Rows from block 3, named by matrix and row number. Rows with one number belong to one neuron. Each number is 500 + 50 x the weight over the matrix's rms, rounded and kept within 0 to 999. All counts start at 0. Numbers have three digits each.
# fc1: MLP up (model.blocks.3.mlp.fc1.weight, 384x128), inputs 0-127
# fc2: MLP down (model.blocks.3.mlp.fc2.weight, 128x384, transposed), outputs 0-127
fc1.222:496618482456478444512482493504535556337487532450429484500501536512557566532480532553461568463502484523501529448518518520477500575544541577463524480468550496497489464551409369509466523500514570522536637521584457538381525438497544445582492468568492581451469501548518485453473420607458528503506508503431512498549478402557509529553537468466517506486503435535442470495479465553487456498420
fc2.222:541494476487622447428508565517504475559453490476445538463420534338452408515511509425536525458517474516498514456506501537544556481523519565513483439572471520501529440409528528526543450496557497433396453528492609564659466547435552479518392526533521378453463549459547519531526469473578439443498484526602556589546454498427538569395443564532464594541540459503472485467499566472472548531563
fc1.223:601550454536490459490541554554438512542480548535561494438510448491469454471583582588513439384403456427420483402481507488480511593568473477518497464576561551542503538443497497523578586467512484375480510486485469483422509485504379464503531578488546563545457447503456448534328541432518547465552557486552552517510498540526592501508421568484428580471465432521519581503475511574491478481411
fc2.223:549488504508490518530484523498506465504505508522473520507457484492522482539483445505491509517544449511543552488487468485508461497567495491458456492532541500506503474502531497470481523557495441499532491481508482514509531467525516513468443464455472475480458579496529548496438461475454537498507510442509526577475514457476528447571449499549545529464505530526486478487471479488513524531488
fc1.224:508594500411497522498477524495490501504491508489473528609432527455527569514445536534504457456386459478476487628507434460583563521491470607454464461392552505469416442407466553520525509510499524502544471539476389448555506473501355456509578557380532467557553506551549562471509531519517456480484412504556488514492435564584578465528445339455583452493508424557552522542514419515540548501481
fc2.224:445464510545571489573655527438439498475496504522485565402538498534467404531554491479554523502594640552548451487483543397423475445537633468489525460559536394563523516577514427536443469507500433604419498390543570461493525506409595514482408508557506416438408573454464554420544555548548539517550444510475520454501484488490422497443562618444509455482479519439539533558426543349456528489552
fc1.225:570497509457485504497441491437553428535515507521508438453521389566465401375538450484445561543483500534555444508514544480560479587467390539457512491521456435511569560426530592532441457412418549481509477534500521428511506587480482526456476437574486518503531571471479548529462409551583426497571560493471497530495473575469485449547543543509519589542489540456501445503602622500522504511483
fc2.225:491556490534524487504582497514538423560443463484495555518533592421500540465530563483524420494593505458445477474486492495485528492470598474463550511442501422491496561584495545513494502573547450524566516402487577476470502475446509436509454524411436493510483464523460527504534592526499587481472483428487493477473482403510453542475474578451455501511492576475475547576392482478472576477496
fc1.226:465507539557457562464528536410439490456534483508530507517474524527476553548577474522483488437486576559560499553515508421544458453514489542548559521472463511453532435433484482455375575535356476466483499520523532513540514558524435490440493481542469497510444505482528458478482508473457420440500551472402457487479579499465439512591547506488474616513589522485515559513525490542522525500444
fc2.226:521444487507478397534452489616534398472505531403474511474554515413531479461498489472569566500578566414477460556420563539509536556559552437485522473552485528542443465443569533565558410444605474454382447478530463456374539520456597530530576505568507438523538481632511455462586447470539564519414470459686528474517605437319504491475431436633565420540469546408563472485561582423459480471632
fc1.227:457442441523526431553462516510487486502524502551540514503414440514486433475458470544392499448434464564445509465507544553563461427522530518493535520631519564514479509545397513545592425496443562515504404429509534514471475535554570512495508481514557483579410504477450581492572415496535523528475535513500536454496482450551465482480482447448437484378553601421476547476570547485516466518541
fc2.227:509455514446481482475529512550509473455469428570475483522546504516492572393473529501549488465526495619500541509558488424411499600488477480506424445514518483535488438536413518505525512586489551514491451511594496524526554572587451525496450491528532434428523550498457534507465503495467577531489440517511491484517480506508494509500452563507513485547545511436499534506470485482434472523396
fc1.228:520490502532449476467469546565534411465443530534417456481487491536525442418500539437575499545447558513478496469489536487489531483462504505495530488466417544490464509526549553509556549515510558475515512571458472454499482480569600500535533469531475449415429524537471477457538568499393545563481528380485539569591558565527557526553436467428474454502425505521450483473528469520514484513530
fc2.228:528590484541453557508500492473542527472460536573422508453487493497470483518558421518403523414554437531499476526456538456422521432511503469401565532552436467496522549550485398496521476469488479476573506473489529588552518530476552482528488469461470490557538520519532502571477484490497472505529534541383452516384464442477522547488530495571569457476566532472602449528533595474494476501436
fc1.229:460533495417479577521506455526407552550539573591527481470560475523524578475581464503492517449560544471406505503521570504523523558487481483519472444515519527461645567450567475565559533546586534453402485419403486480465499473532393519484574564482471548426555434520509435513392503455454432449478420418635563479411491394419525490495413503522524519488632557422568546460431544467524498486539
fc2.229:499411543558512491485467484509515432490503512484505499467417477526526451518549507481530475509479529511485565562518443512450432523489459539420548553454461507524446475488562513453474452423478508453455593648445395554529545543509564508555532478537489499580450521460528501473484561596525501552508560542444523481473373497508503481513513518456513525483414454519478468496546504537452544478557
fc1.230:446435541473551497584478599548373400465475546573524607479490387609530672517498428452534360416501542601634534593507462417494393452399518533539496672556550495534554440454457617452507551472541440463580544532520515522500574484403525433409488561466494381584447479615542455435442489489536491424540484448380496508551473494554532559478435521517649472537447509528566468518536546501429553370318
fc2.230:590506481505388444464472425421568586566463523385477452508631455399436431564462567543477716609435445347470464619479584596457582428565401513409571334561471505347480537515540460586461617528413538617455461551465429525552441514479379412609495358494503622400497561393600493618531557605564566603523614507519523376530536479522323438647474344440411413420552502481591559510386585465532540450645
fc1.231:459510565527455518430615529489501461451476533497471577541546524508451497461444417538613417507534477568543456414579528460475459475523503467598463506482474518532480422459493441612547447469414481532582428469472514507517552591566503484455539503453465469455532472548482503455502472511433523540478510481488491496609518464442502512527466497595543496500547478505527410581535533541510570409502
fc2.231:492477455519501422525440458561476494517517482595505502437420520421501630496566600443332490403433528517448522632503484475471543553514506562534624504459465533484554570536466601457572567567638412480324537574549433473512539406465510437430498489614639394570460486544463449429476587436592521401448523515468479540545411521388514502611484520535502503471430543489553513531535521461447462514462
fc1.232:572529462452470512528476507438485562513549554500547461500412574451617490460455481508553561634445483425408488532530479424504530522469497454501388464530454439533443580497408494459509522457381578541420506538512432485504529514451545507478530552504517561433541508505583528538518465549538471440393530574413511411551571528479464482456478520488493544492501535449449473524540496522391501568529
fc2.232:483482511523533557534474483488518464555452487489507518573582446507435519543583546477509461490589490541452558455355526526554528548473489512498520475458488484459438501497556486546476523507566474446510471429431494560493469531499474567621435425497484458538439550439489499515524463441464513561496489445557553576441471424538511481448524547499436517543500517509528522419463525454521489534481
fc1.233:486506462510465515600531545467437543474477578533521441472508424470543539407584494623462487536474499481501396492473518488533565582547538582574491488455487510465551575499458474575531441498472540522511553545496504545435454445439348459465583524478479496498499483483461524514472512477572597544536472515509475514439457546472531387455542489514508474488499489461504566374454557432444531481428
fc2.233:514538529532487433489443432503496509528468477463529500527447583649543468507481483402545485516479526460475538456487455487519440475496470513487415499537473477447434481566535498438445506582466473547550481536456499522483414587516519519561435446457442538424505555486484497565507490564442392412496583468424523524438493598556542532546483502442489487594614522535424473544471495598536507500516
fc1.234:581504436533363528454427532480512423473413505533533475441480451562492559452576557469471496459499517605548566439562459530521450434498577488550504466466470536416493514525545492463507495359473614658459387534576456503432451535530474502496524524469548423563488577543479521505631467471494478515512449516494561475517518518511466493527511496585503538551488453532427482426404422510553617544391
fc2.234:517560457414526400488547361514490443424520523418617428584555541597434458473559414565512458513443554593463478507550481450505469504424508517440538448514498479531541530416510464503492442500393547538516471453515431479535596553488551517596406491437413582425445534505489529581610529527449403548635482495565450537528564566467512542456478413516448470596544501386469499565580502484496486505550
fc1.235:439502496550525477483459502433561504503567491460579580505478465547471505474567523523516564494528459496573476533578462467505504568485505507518472483435476489541548371465465556529534428406507510552439516577513489541514537460534522483599403528518438463431511563539469412495509446403572571542530401539468582550495463566526487464518498486518520511452510458484489445511377464471534532420438
fc2.235:492520495509480481556497471547410434573429475492428507491492477460581500447500510563503485543480479529484594470533461539512456410526472476598558483580573562539519515485473438579532472542499478476504434447534475496547471556497500516456580457407577452552427412606493508488542506398495469590455556521434538519515501396449537544553496562492481504446446469462578477579513535454463455570504
fc1.236:512533521549534480548464507500515513517586473634530527440557482495509560490526517508440552544562484475458472507527484463493496494458450489497532519533518501449540416449522493525453441417484540408523486499496511451504556525523456502495508553501546464497539496498449531478540553489466465481392632530464558472512560510466425458464512480492523492564572377495579530478444485492551498448502
fc2.236:542497488530625580532460580482432468492488518545454499554379486508418440539490577509483485449374516533571618550501398497519451402554506386515447501541561497545487561483472447495541497545472416549517478601490545492441495381463560549437422488422540496551499542393545531548420571523491421549583622496566468446436511490468464651555517491432464459398487515517558614541487519490512481449476
fc1.237:508471552480415512534529371461542504583553515551425479578498500508490410353437567538591438464519524519441380550476389394538569520481518521429468499471485549454630438429589608526510584554493565488493483446526443428517562488430562502501524551549524591479493455476423463554347475487564540506476531464601554454572443533461538460532524466568577492539452519497587449490332446522503526544513
fc2.237:471501540549504520552542558588574513441394466383585510419515541572540667514423566450562508574533471568421473497517618530520493434543475528510573510520504521394476598483420539500451359531448462476514457525535519540530442510461427490451467403532482471448525512460536449485568539459475425499560473564438429474424481506436520610509487548458450478464597506572446566479562504461513506425512
fc1.238:414608440453535549564536401577401572514551478547549569485461418542472568600657415541426450490536519425383396475494490487439473470523540414441544464553531570450587517489523513575542610500568487484521552309363405632556597473575436490544600498562514478496587394415499485471417612461480588409440560516580528441326407435406431441472425530450520601501595636600562536473483598523457482501497
fc2.238:538406527461512552481461564544529458497470580453511474488509484553578468405432579397591550498508553531552560503593489573498572568469510615519557514443459480508527439525578404466510409378474529535385587594480454467486621611499536486539559488517463540488429474491523486501568426593489428573486435485473442369410477476553554444513555453498446500513457415448457530504500461455581535421555
fc1.239:506509439428576564528559555518534508532470525471545450534512544553441453470449440456380506441472415558501472486500558487495544518506480582562468542444496596482558539487494552508488479582525500419584549405516471543492478523440499398531561526501528448489420516501406529470478517573550491473559435513525559436551455576567442511518565487477395543510477475502435428497485591504511495432467
fc2.239:540437518566541454495484521472544618580562437433526499489484467432457456598473509381473505522528524500430494533501454493517502508531525426482531529565462485485377553563597563430579549499545424552414532550536506407528513445446500534509509510597426550461483557466455486485544421437514528525409445462581506423551444370456598530504452584546478467475491517528498471492591542435549559506524
fc1.240:524381479398501478433568481519533533469522548636498461605444467490480462591512467527518556552570423532523464577571485467487473562586470483528481437435472481506563564517468450497487469621498602515486521563591437639506526443498497547540446419540521539458546445504542515494459444567487465503513517533500523452464433572476534451439523501494438445436395460534429464468444478499480482499476
fc2.240:550517489537522516497511514573396501497497488414524524473535547490558509591441517472400583463485462501479506457480579530521541556507545468553515447476445544472563468448496511515520472449534575506446513402484557558507476539403534538405474560605547392536437467507482489463515517445489616463471540459512548449450544407402511578538504491526541506435465486449494576459532429488515471538437
fc1.241:469561496562519460485467523504554465506443473525433523528496479498395515524513527540520509516519487509509525501483568526507531442523492522462500570488383443540477552518422456481521441565515493482461514527379492487627540454530545549494561464494401530575532496563481454554550469398445506528525487481536510478575518521498482498499421500455597479536518470443467506522441476547533435540430
fc2.241:488485464490460550546590564426508478418467521499499424367519533497568352525495545412506625514483503497445437498514583447445399454534528478466569507500471535542524522553543513472591501479440418537547500505410505494522546449548523472590497498540532437473510597538443476542442595500513486456428603509412431506428486476484609485519548486511440423428494458556570476494639481576468602479553
fc1.242:444540464461536496565516495486511581513522449574428533522525429518531521498463501491558494465500518503494528497506419504529531455469540459458543461424468506553462550493507570515436447488530489505636529553456461473437507421436576501482511457480486486455544449557531478464502565523513516500478403454535523487479488466490531486523516504560589492562438472555570518503421489492518472509567
fc2.242:551508493468519462534505543520529425523485473497593489456452446550495544514503486534500514532434435488506551528545475484472508544506445447526477444511560504546525483545472429475512483488487539494482514462515463556489523534525497530514472616421536478528464476440507527549488483492463534511505549536432488607560468579492511558435504523454433467468530500445453529530462510482476522475437
fc1.243:475506532550518478524479582457563494517406503485475448501467548538468374509540465485462529475459479516532410627399508551502535461481576477500471505474343494492574581522509545502468529524481469522549416426436515662574602492529616581479578444560469449410598511575501528570550540458501505444502495519476552482525518480452480449450525413500475451473538479474473540601421489478468448478461
fc2.243:572559460532407637460464537492525469423494621505451479453560542467504501462524479495487499526534590526347534406500537406452457513503491538433459449581470467554454496583481379491602476365475550412451466495527576443467592561474545413557393550566484467532487533440510430464509477501520510501546539480491529489370415598593593578555459405541546470551572478525487453413615576453450495590586
fc1.244:445527450536533495588495577478528493505483520490477477432488457513491402540430476549532508550435498460485526515496543446521546547527590522541543459494461448578519588460442546508500505487445591439464501419489462567509473468440537523501496555480475492508502509466478487531400539494467529591460455491518529546470471454440462500529559455531535482495478481478552479485464476492601528511487
fc2.244:541510501463491524493509497536514499446476553456566501496478530555463485448476435456442517467545466520450457448531545524499510551472485422469551451476518553493446529518515466447549530490556514503551561497520514476473501505500483509565486516510468560470497464483509526513514493479443602549499543492476478549527476512513519503490443537548469532519501491512472544527503495496457450505501
fc1.245:522478555515532414518535544422515465473501507402509452507544547500492538495487534516484539476455538456458550646511497541456602472471530611441530438432436466579578393413499538591387485476479595528477531659529497518533504544459479379494541564425495499557606440551495507554648487518511378372566431515438465524520636551469517445577488477485464443393575457431529399525431460477489371558478
fc2.245:530479474500490493520520486512467508469556489500557514521529502458503465482499472488448523480496464499472463494516533544497507481463525500491453503491485500486491530526537525504502511517536497504551462553480502476498516522533497461562486505470501510466488490469532550539495487502462521462515489521509494506485511499498509492500481563570474479543484491521463471494515493467533573469494
fc1.246:507503465522520506465514414449461518541529539475434526438442563456479539442500562528530402589427538499501555416545496493416520545413474566426408493566487503453557546464431507584359509533574549554543467441542557471488478633379441444484551470576610510512491498420499579507569561562476469476595495453560483440595468537505529538484529478595467521561554473543484499531440378436509535418509
fc2.246:463504488483436436510582550521552450454516442474639522589568380535533548570506384377448555298634434446567484576412394576541519499517505371690515496449648485535467453537597509621579544445436520355479568542572436526438513402543596573563405519449406531410498482502552441525458408555530514456523446551451557572444589473509454422510503477458574416401475528490583478465519686607429464502512
fc1.247:466458534442559460494511451439573505597562527527533436615554598343554410592510455507469493538579399622522616510523379595474449565523431567531419421512456518574470557493482494559448594527394563511467371462565466498540435521485534569493500579542479523444529548508457532425448596490526410530545513591507481488493474487575465421543421514451542538500535517453509443453530501454523470439452
fc2.247:523477454518535506498477504432418591510452518440526492439607474573551574520483538486510465490483552504518422524528468421515528483513500471517537600518474552494472429599525501513494529573607418451526523434478481490470479556521484507572464347418552490475436476428530487590567481507458582425507507457508536467559525444465390440435520513474509542496446493553465423556531560576486468587480
fc1.248:523431566494497506558510452467457447609513581491524519629577526615402494571487494439438549416544461616443527609456508515436451524462497478576540462515456486430487525455541548477418480551524523589540569427503504523525530434429486553387545441575453498512543539556377526454589544558482497421525497467499562453427559531516463439530435435528521479505447508465518400504423518512501510508493
fc2.248:550491447553468472483476470486553523521583448477451472498425493438600566491416463522535472542484546524420385463434391486544534566382523567551513529446497520583513451562524360582543510500497538436468460528520448456516444443457507552536579480491482491502542498472505504603526494516580475468544463547537595493519527469554535479490600559445532539470463577484445486471492488471534492480408
fc1.249:507592564561495420542471467529604496556550473481486571490527514403448418463477513602539600544483491502482582506415517518499533563493495587479478321477464446498457524452485458553531579551475653553446389547483429472394334564509482501628458532506490597541416533522483450453449484538534570515397509493466484424388514502515634447426551471478518562495467469522449530570399538449403476582486
fc2.249:481432459461602637457460468566472574357319484647458430478600439480575536512537500537314417477641438450460522455393466498587489492480607496613466587454541466511437525615515410553434568508431404497540491293372538572483603448471517606416610487494411486463533460473562544452627444439516402412468413548588483549480559544437435470367574463648561522526515540522587502545541494434475534551582
fc1.250:506471506440445489521437465519468498536522509583507456524475528472457525548539431498444572482518533427548482492555528522495543410506402497516496535510552516528456436503465540481541486483427551530497497443473510534513542539467444515513483580526500382476592476478457561491471514571474476499468503510466504496455440518558493473521470557529457562459574515521500477517557508480540451525487
fc2.250:482497516531465519482495484518477530528477460488478472488539510476421496480460514520488481534529579467536534551505451442465494459453474488502561542511503517533452522545495512490422475490480537533472485505513481520497494475516548439487551436505564487501561561463567431504515452538500496489485481486426420517490506537443540477398521523472502469540578498513502527491530509518523557476503
fc1.251:482446454471508425368520516485565506563497523499569515480467531538435532474528500509539516481472434507490497498575466612493451454511468454583500533490470464454544563553398492506483533573493471467451515433513573441447546560502602543458519421497407578434490514515472528471580495505474520532449499490588491455557501458490550485524495457519506577584529521430561477359440494590486468555480
fc2.251:517465469554483525558487464470444467421524564523517408457531465445537474520556537537539554489526530473492600541394476551440520429484467506542535487469477576518431510510514543516506587384488448432497517406472536545457410506522580496510488478443561511526482472394535503499486521522479494471535462530528499581517472542539427496586480548519537468508565470496537468531506510435505562456512
fc1.252:529493558571531472432447449454536495469469505497441484517500466527587481481534473485600553435456476432498498640595569499491513575639392489543366568520463553507478494438457507585529458509466541526483536455561528474476480457494529517526461543601520451511508467493540476499511492440526415428466480560498415429471426545537550547464532600556512516393553500396519490536536497528408365526428
fc2.252:488510498534494503558493429459435449486500487528492501537547505453425516482474541450474478545599499494494467509553549541540487494410543496447536460443495558549457531499537483487461505485530522486567485473506536466492521544491481462497509425437487551501474502448472544481525473513527581483544505520501475506506536423526484516513435464453541522560434500544490535473476485472493578511544
fc1.253:469587504541455475395539565482512501525488532509476506515456590504551512397542447489466482544481455470398474469516534538454540543519477435508431567514538503527556414464575518506533470473498425464495480466513508521440572629447549570562521497534450445380507543474464464547496651516440473500568478539524539559552470511505480485361506423479546488527459457512545477491498467542495550422468
fc2.253:531462498459516483558455425498475526485503522504505475466514477546462533561510491481568516490552535514532493524451452498524536427473480554457449402439416548474446541572461490450480554532508466513533568545500533527471496413506505445441497522461541515546512481492538564471485448518520471529512476505440499525491443503514452507560558561467467521493491504488465549527458579469498488593500
fc1.254:450417482550559467549533575546534448535507510446537449595488451534405527463545435473508478504460524466452514510535507485529500409549599439424539404444531424467591452531493543558556442482567478391449548492529358533545539488485504435513539386404511446523460480495439588521449501550425530559553542518485491549375530524447490503478523593442592506559594585417533582519453579460472520574559
fc2.254:513540466521452510496462491464515520493530401594406501437484523437567523478439485597551480546511453503499476464496465507492520573473474533544512556510510567581522509467590445517519559545519467586461519513507560442502440560486513599517505479522471496467480466515544484513460492419579442533470486454443463507583576401518449477482507414539451436470407500601508451492575446554509519483438
fc1.255:569565451509611545506638505494474545448549454529472466542398532451499574537519507473450482412452524468564454427493530558443433474480474475475583508526472509491546461532518608510538501484475507404492522496492447531476464593480544459515438532441411460503479502457561456488489613501544454491474523611481429508477492467507464444525450606531568544552550516466467522450534470511545482496489
fc2.255:375441470520447471538445460526559433473393542430535543464534464481481430469502525452542517457525476438475538548505429496466569522521516493526471528467529503507513550440545392492444523482518454529487538570476557490599569494540532551502591487598534506512530505527474444494528373484467521513525465442512512460522566517470533525449506467489489521471467501517602433583541498416486554456536
fc1.256:450538490590562522484472536461489478465506569443534459528453537485462471487541484459457461483488499519430479490491448481497505522498537544489470480511419569529525616453503463477458467446450600494542527433486503545490580551508590487460539488552506515465493586541426505471559538410383510422482486469449550610548462483547484522489529451487522578459454478439501544546456426516483542499561
fc2.256:571534518481467564592500453447505510466429553603500530431531578621565535528529519536563509585439439596496468478482558612449457452406471621479496446477404427545494515596392526482492513415542367527515438438531487507471472503535436468465439356513439552547505513400566468509537536462483433559513603433581432542427404606557485506564507387591467439492541467526441439561584518431461482504546
fc1.257:519448497526543510515456500455487494446628567562458501419491465472487518374572414506406515471552572471487462474528512482503468515428607488495450530494519546398510441417500636459403474482485523488448570525482509488413571524501559522458486443559491528576533509570429478507561485524458514554526502512527436459507652509446459483588583494445472549531546488446559574452547582566400386544506
fc2.257:492448438507550460549547505473573463510455556446527544502556473455527442545472475481512475468574562442575466540484571466566554508536423469540612487531468475546464502571510393515523469428519433428460511519537523473494400529522496601421495549441496399520458500561625465447523606461562523495397494518506602497414428412433556422464482582542499511551511565579463388476501488430438604480581
fc1.258:522600542573537508468517575568465500455465569518580539493369486549531533428550462472492524453343506511472472442545480501465489515473554485458461558436386509517519454426520423518537461552496554452609570524521469439449518472560562546538586485486509470489559501474507516479516562483418511579509476502407434503562490484547590506490553471456559466495506477513487475524502421536367459569429
fc2.258:494535594425413590574499510465512515469484438561431444474622503589479492539483494478524437517564474497472476532474414464495508502499470492461533473471528509564445487611561516495475561476543493612434514424476560539519530507463455438426500455461491551531559459530501529493488535509526458468524513494471481493538548506430414530525452484513554508457573502492503436436515594553516486432505
fc1.259:500389481600458517490444483541513565492629504485484490497432509495526494519496487539516480493479463495473494552498523443531497387512485509449528502612466545539412514525472579453508526547447508518465524433513511477482579405471523545452490591458517457446520437504556624474508458521491504516457564418408537438507415556592464562457441547541442556428573539514545495480514537444579534477521
fc2.259:552521535449449469513570542577491595518525488508470545558489497522416463530391558498455506462498501504450493506506546575523551459462453429455484486525572457453548506522483502529452433535499550563478456492476479521529482515497540434530483502523524439503526549501476443471473491512515495509479520464459467501505539442469480462491555589497509492593481517509477470455508526552454495564434
fc1.260:572463438486462445564547543549511552509514480508433465460419488521521467485628434523490413474424480521519442465536554414468507414467522473480482490549492573440465454499552539573537554491564471461393364513496440468439506546421482551499509500546552454526488459505483411487421479501492601565530530552543596459490425501589442443504573461606442534459529567523502551515532469520532505497486
fc2.260:467498489489458504533518484426511491408519503501504560573535528420470503539539472536430500528565450552494470502477496405433488544480586534403538485494495574509595490472487532484486502400537578471569587435534408440488545546438489504533517436491461604568496555575545592505523490487495534484465475517529591479526507472431576499430496468383490475500492479473482581493478557602462456454533
fc1.261:426572485520503488528522546542467523537532442568509497464515495484527468520516501512502492441465539477430460449472568456549544436496539519468538499502565462471492516549504342505457538452533510440542547515498518496469502480389489529361571426556602516536423508537471552568486547491494495459501496496446447462494462495504511528441539467495477521527569469473611581496452529513496495527495
fc2.261:532457556564485538514403456508405403538538556465467455543514455522496471468424493444540507586506453418514557545501413531476468535469547398492453508503508528524550494467549602494552512566443393594458512538491602499484522547506521494569472541463468448549548545455484504511527495436514447567441583510554588480514584491473444580520492488498435385456475517520458506470450420551598477468471
fc1.262:470468484476515583578461526398458507516622481468475547507486541497525449425524530577564628527492425516439581585464435472513636424474454528496491470519478651474427545481547597392421619494587431563572455525558509496470398564434552565579490567470431488561542506579575485401506523478454542527471538519442504452416529475509489454387521562455530531514481509472408535471422522425551526584457
fc2.262:510463478496505477475470420509456519434442498589513475478514553547461555512548502424455564448451483493523478399559463516542455567531476423467485562509570453504516510519531552481524470458495509451515468491485523448564459452486529515483501517492523514478454524504554483479528517515467542490539491513561484499446549502391524501506467544512459482540520515509532512505526521486502532514511
fc1.263:571482497502586436421483457481601506435611481519498396354408415543519550547531469502554408460535490574535490496524529462452475416508559583520512484420479509500504519540597545441546488556488466587365473499418465487389477525513481602589403611491521427444528413550507534437438364516516538535482694446546614486476450558498463533490537465527430512507523539518504389477439449540527517539530
fc2.263:443525445450442447467510473413486452407473532553582505458561502538451455540561515516515438552560563542567574468504567456448516540508448531474519491424496537495544512530456439559494476437519476538506545475502374464430506484507507487501565521455461526520502471573483528560548534467462516524533484524559584465459556515450456501512538414465491467511443512450511540552456518572466502486469
fc1.264:507536499542514558495574462525465559417562468478525462465415478560539437544578492526439498520472548440495544393468493550532498532529521469397507507432557498549551509538502547506428485479559490563522540515514414623445454411521573488450571558469476515517413470527566556519530433527454475510448471487499412486526576404433457566491491633499523474548497473395444447505491453504555462538477
fc2.264:497517461479534405458469487481562525520515539531415528540509446387496563470456488464584366588519467448497451590537380468559529555451458567550423535571564456446564370451506416490552541520508545465448414510473535460572455637475495542500495436527624485445507487487499548569513570545574473534611414502534559448488463470477496485420520565454518462533538566612534555445417531533455539431481
fc1.265:516451524475491560475462545497491329513522506534532463546432449493467485534503543420488570435445500471525467596562400484531539457535440563449462505512467451537515540525522532477516507439467566480525549480481462448422521539399506507499553538597497481609442529546524559481461547541531436480577482493578484534543483518487489542477497503463495455484504485565472554520558435465469521458493
fc2.265:506543430464499519480526490526411471440473541500524555468515475449490502459426552489497498525555565553530475499502427500490447422428520462528527461530577474585454481508468484427512503473484537525531464484498462497485498513541476499477454485546576449565549479503581499540482437469523559478430497503538566557409510506532473538465451526508513466492547485488494532523511534477552499512560
fc1.266:482403500461462490467476513539483488531472522575475488525505499560404527527509489505491550503452476519510474547573516472506518422508517592506511616511499523503416462458477416530401521423520489436511521479533570388455518536385538531436605473564543513543415602440552487475425523380486450559568539506486508548478511501488492557466504472464472464466576539530479520517525484554539513528537
fc2.266:491463428527537586562542495555525377474570504411470492467473497491609584434462499488535439481577553463493434527470529553527453535441466435500493494524528374495607476515507625509516369507467464592506461511476443547506489528592523519502521536496427418554508406659507468491535517577537476524511479460563613516525517592483397538482487486475537445453474474425616516413541540425436408468491
fc1.267:494505454491518520470516493543498432405545540547470434530456464546540538504503521515548518467503499416553520505525502515500501455495531484515490533552496462480471429502489501535514563512501514489504468618534584376471481470482574564464522455496504526611481549517451512524544544447527478511518537453469494542390515478478498458474499404459460496540573498413553516442448451500477520584507
fc2.267:543491551640512540503408571532443476562517434444527528488552503454483481551489501383488553510513563484480465530450517452479533492488442444480527504524466487514534554501523551463522540546542426491452483493469525491488539488504522588420468517678524397564494473541470454476422520445446442503396476528628527459581549453538422527436444522513482533453460529590556527502560520421487526419562
fc1.268:489458463476549542496582416502497520501501520531419531476565580460523466540469497617401453530501453656487460470548534526482511516504496496547553558434516459484443648450510508470539393557425483503481536493499479621524447497494446360554498472552507576465455474398496522533504443505486560491521516544487520546493385519498550466530469508579488468478483526445465432508487554580535519470429
fc2.268:557429444458557564534524508455483465454474444509561478570491418430470459541527445409489529492462458450496523495434441535540513548534525414489496540534444457563498543570475500517582551501556450576490517555497621434465412465496537494468426545476500429475460431479472578617465543579456606458500499601548527479531508505564467441474437497444499544552529458644494552474413464485479506470549
fc1.269:562502515590577572476612471538500510526499439580541537480512523426497535481503465422514469409502540465509425463554497562568528529540580485504411468497453537485482464495340416512522525574469538519478549487504400503483505518451497542537525509502485479500481526520572512511516456413452484498482452498583525464450518511502512519566486526473521445411526389501678445475542521506445413494404
fc2.269:379513470514432466513419538518368442484442528470485358468474537519483472558547588480515488569496564531415528621457554541484499438433377495500679516472598480622538535469572527442473486399563510451566414491475513575519519508521461425549483536471529559514519518469410476531468485568501526456526555554432535528540596499463556425453535447449552512575455518537397489461410428556582551462633
fc1.270:534506470493574433538417501611548431567453441482564477505463403555555483618422450527438562407473505544501472556597451460557447553551421457433568487513440579489500370506441430537571444443460539588484519538383486489482494440492524496582514459399464556367451613613555471579497541433461512461477515546393528522539484428378560408564492515539527463446471554582522529530467487479546556515460
fc2.270:538499519433361573544521437379468440490502534479580548572417542460531567530532461447490511482420592437505545499373598583457499461387684510696470576488531440531446588435519597388397572443493426418489571467673454552527462449572423520551586535455541502588670485484475446524508417608544616510446444303585493478467546559583452469477494530430632474531442490434590438503469537513490272421472
fc1.271:587410359499529572537525482509537495544437530442409537462510534433483480519541484518503525507531480549510543481507491546441480554560491488527495561567552566560508518543426493547476428404618488466467410572557503521463450512483437534403513468455526448528421554513512477550516535553466454454473458526496564483492467547610490411461410491521482455499517465483503566575598529506588456464448
fc2.271:384517513601433482543597527489535567546412520523532558548564447526527602570540478459564500629515435413494482500573499476486534473542576526476481454467488464443522486504525569504569409527518501403615448502471470442406477472429507456511516448592450445526523376485505482461486479489487446494596458445468445469548510474417490520516539441517484540418482500489540517506458507511468450526510
fc1.272:396446459460472479487513504549503505556523508493528497481476467427547412495457472461440577532418485514525492526505521535543456497530423558534493483507514563448581559574530516510529507533542492515481568509518492557483526474514502504463546479581436489525386497531551512581506496531590438483497482565521513548481478572472446477457450436517510511532473472533452477453515463500447522593481
fc2.272:579509491549568510508508514507489431484484562557527481498430376549527477536428520576516473458522493472472516516477405517476486428469514492426519478554550535605460461485510546421447480461434575545531570441490499475428496565541501595425519504423552437546637485475468447492490498476429511487579516446536559527456498488609435576505438469428471417497517484455514604509411559510600451512525
fc1.273:488495514533520551470426506491492469556451691406456486520561475459530495308617467479474370565438494485460483503488560494523531531496508538498426480516484475576518507474541521463513486440491459543420437509546468411485411491510451461504513500474424431519590411486524583555416487531488474547460547462556585529471452500555526552595531440495580392556469590515592549527482578460454540567521
fc2.273:549448524465543512491491480474508464474512515537535464494537509445539521528521545525503494466471505476541484511418504547519473524403515526508520473424522520442509479521485563459509525527467549498471462578519509507436465466469461473496504539476510465583592525554508495455493502552416577526514516504457500515523380484452457556523469531575468486451500550506480482531486442543481509466471
fc1.274:506524459576515549481455535536556516546562538479543444474419476477592455519545497510528488514466484519513451512398564518607385479464408520500485533614486510499507469513516463497518483467528435430464514540518568427445473472427526563506553457464524523553482539487453458550453501461536440554547520512547454490450499488591499497403523487468450483497482479563609615499483431412486499529512
fc2.274:510463548546546486525451601511465544504508465429478521440568556466457439524408471460437560490556552393581493503539501499449598493524507447488557403543578510525414515493559610523465453524500483520431459521455458448442452549449444623369546527605552480484399438568501527445610503454505526466455452512503576492400509510408467536511488527556478559421513487515565467414554562481472459505576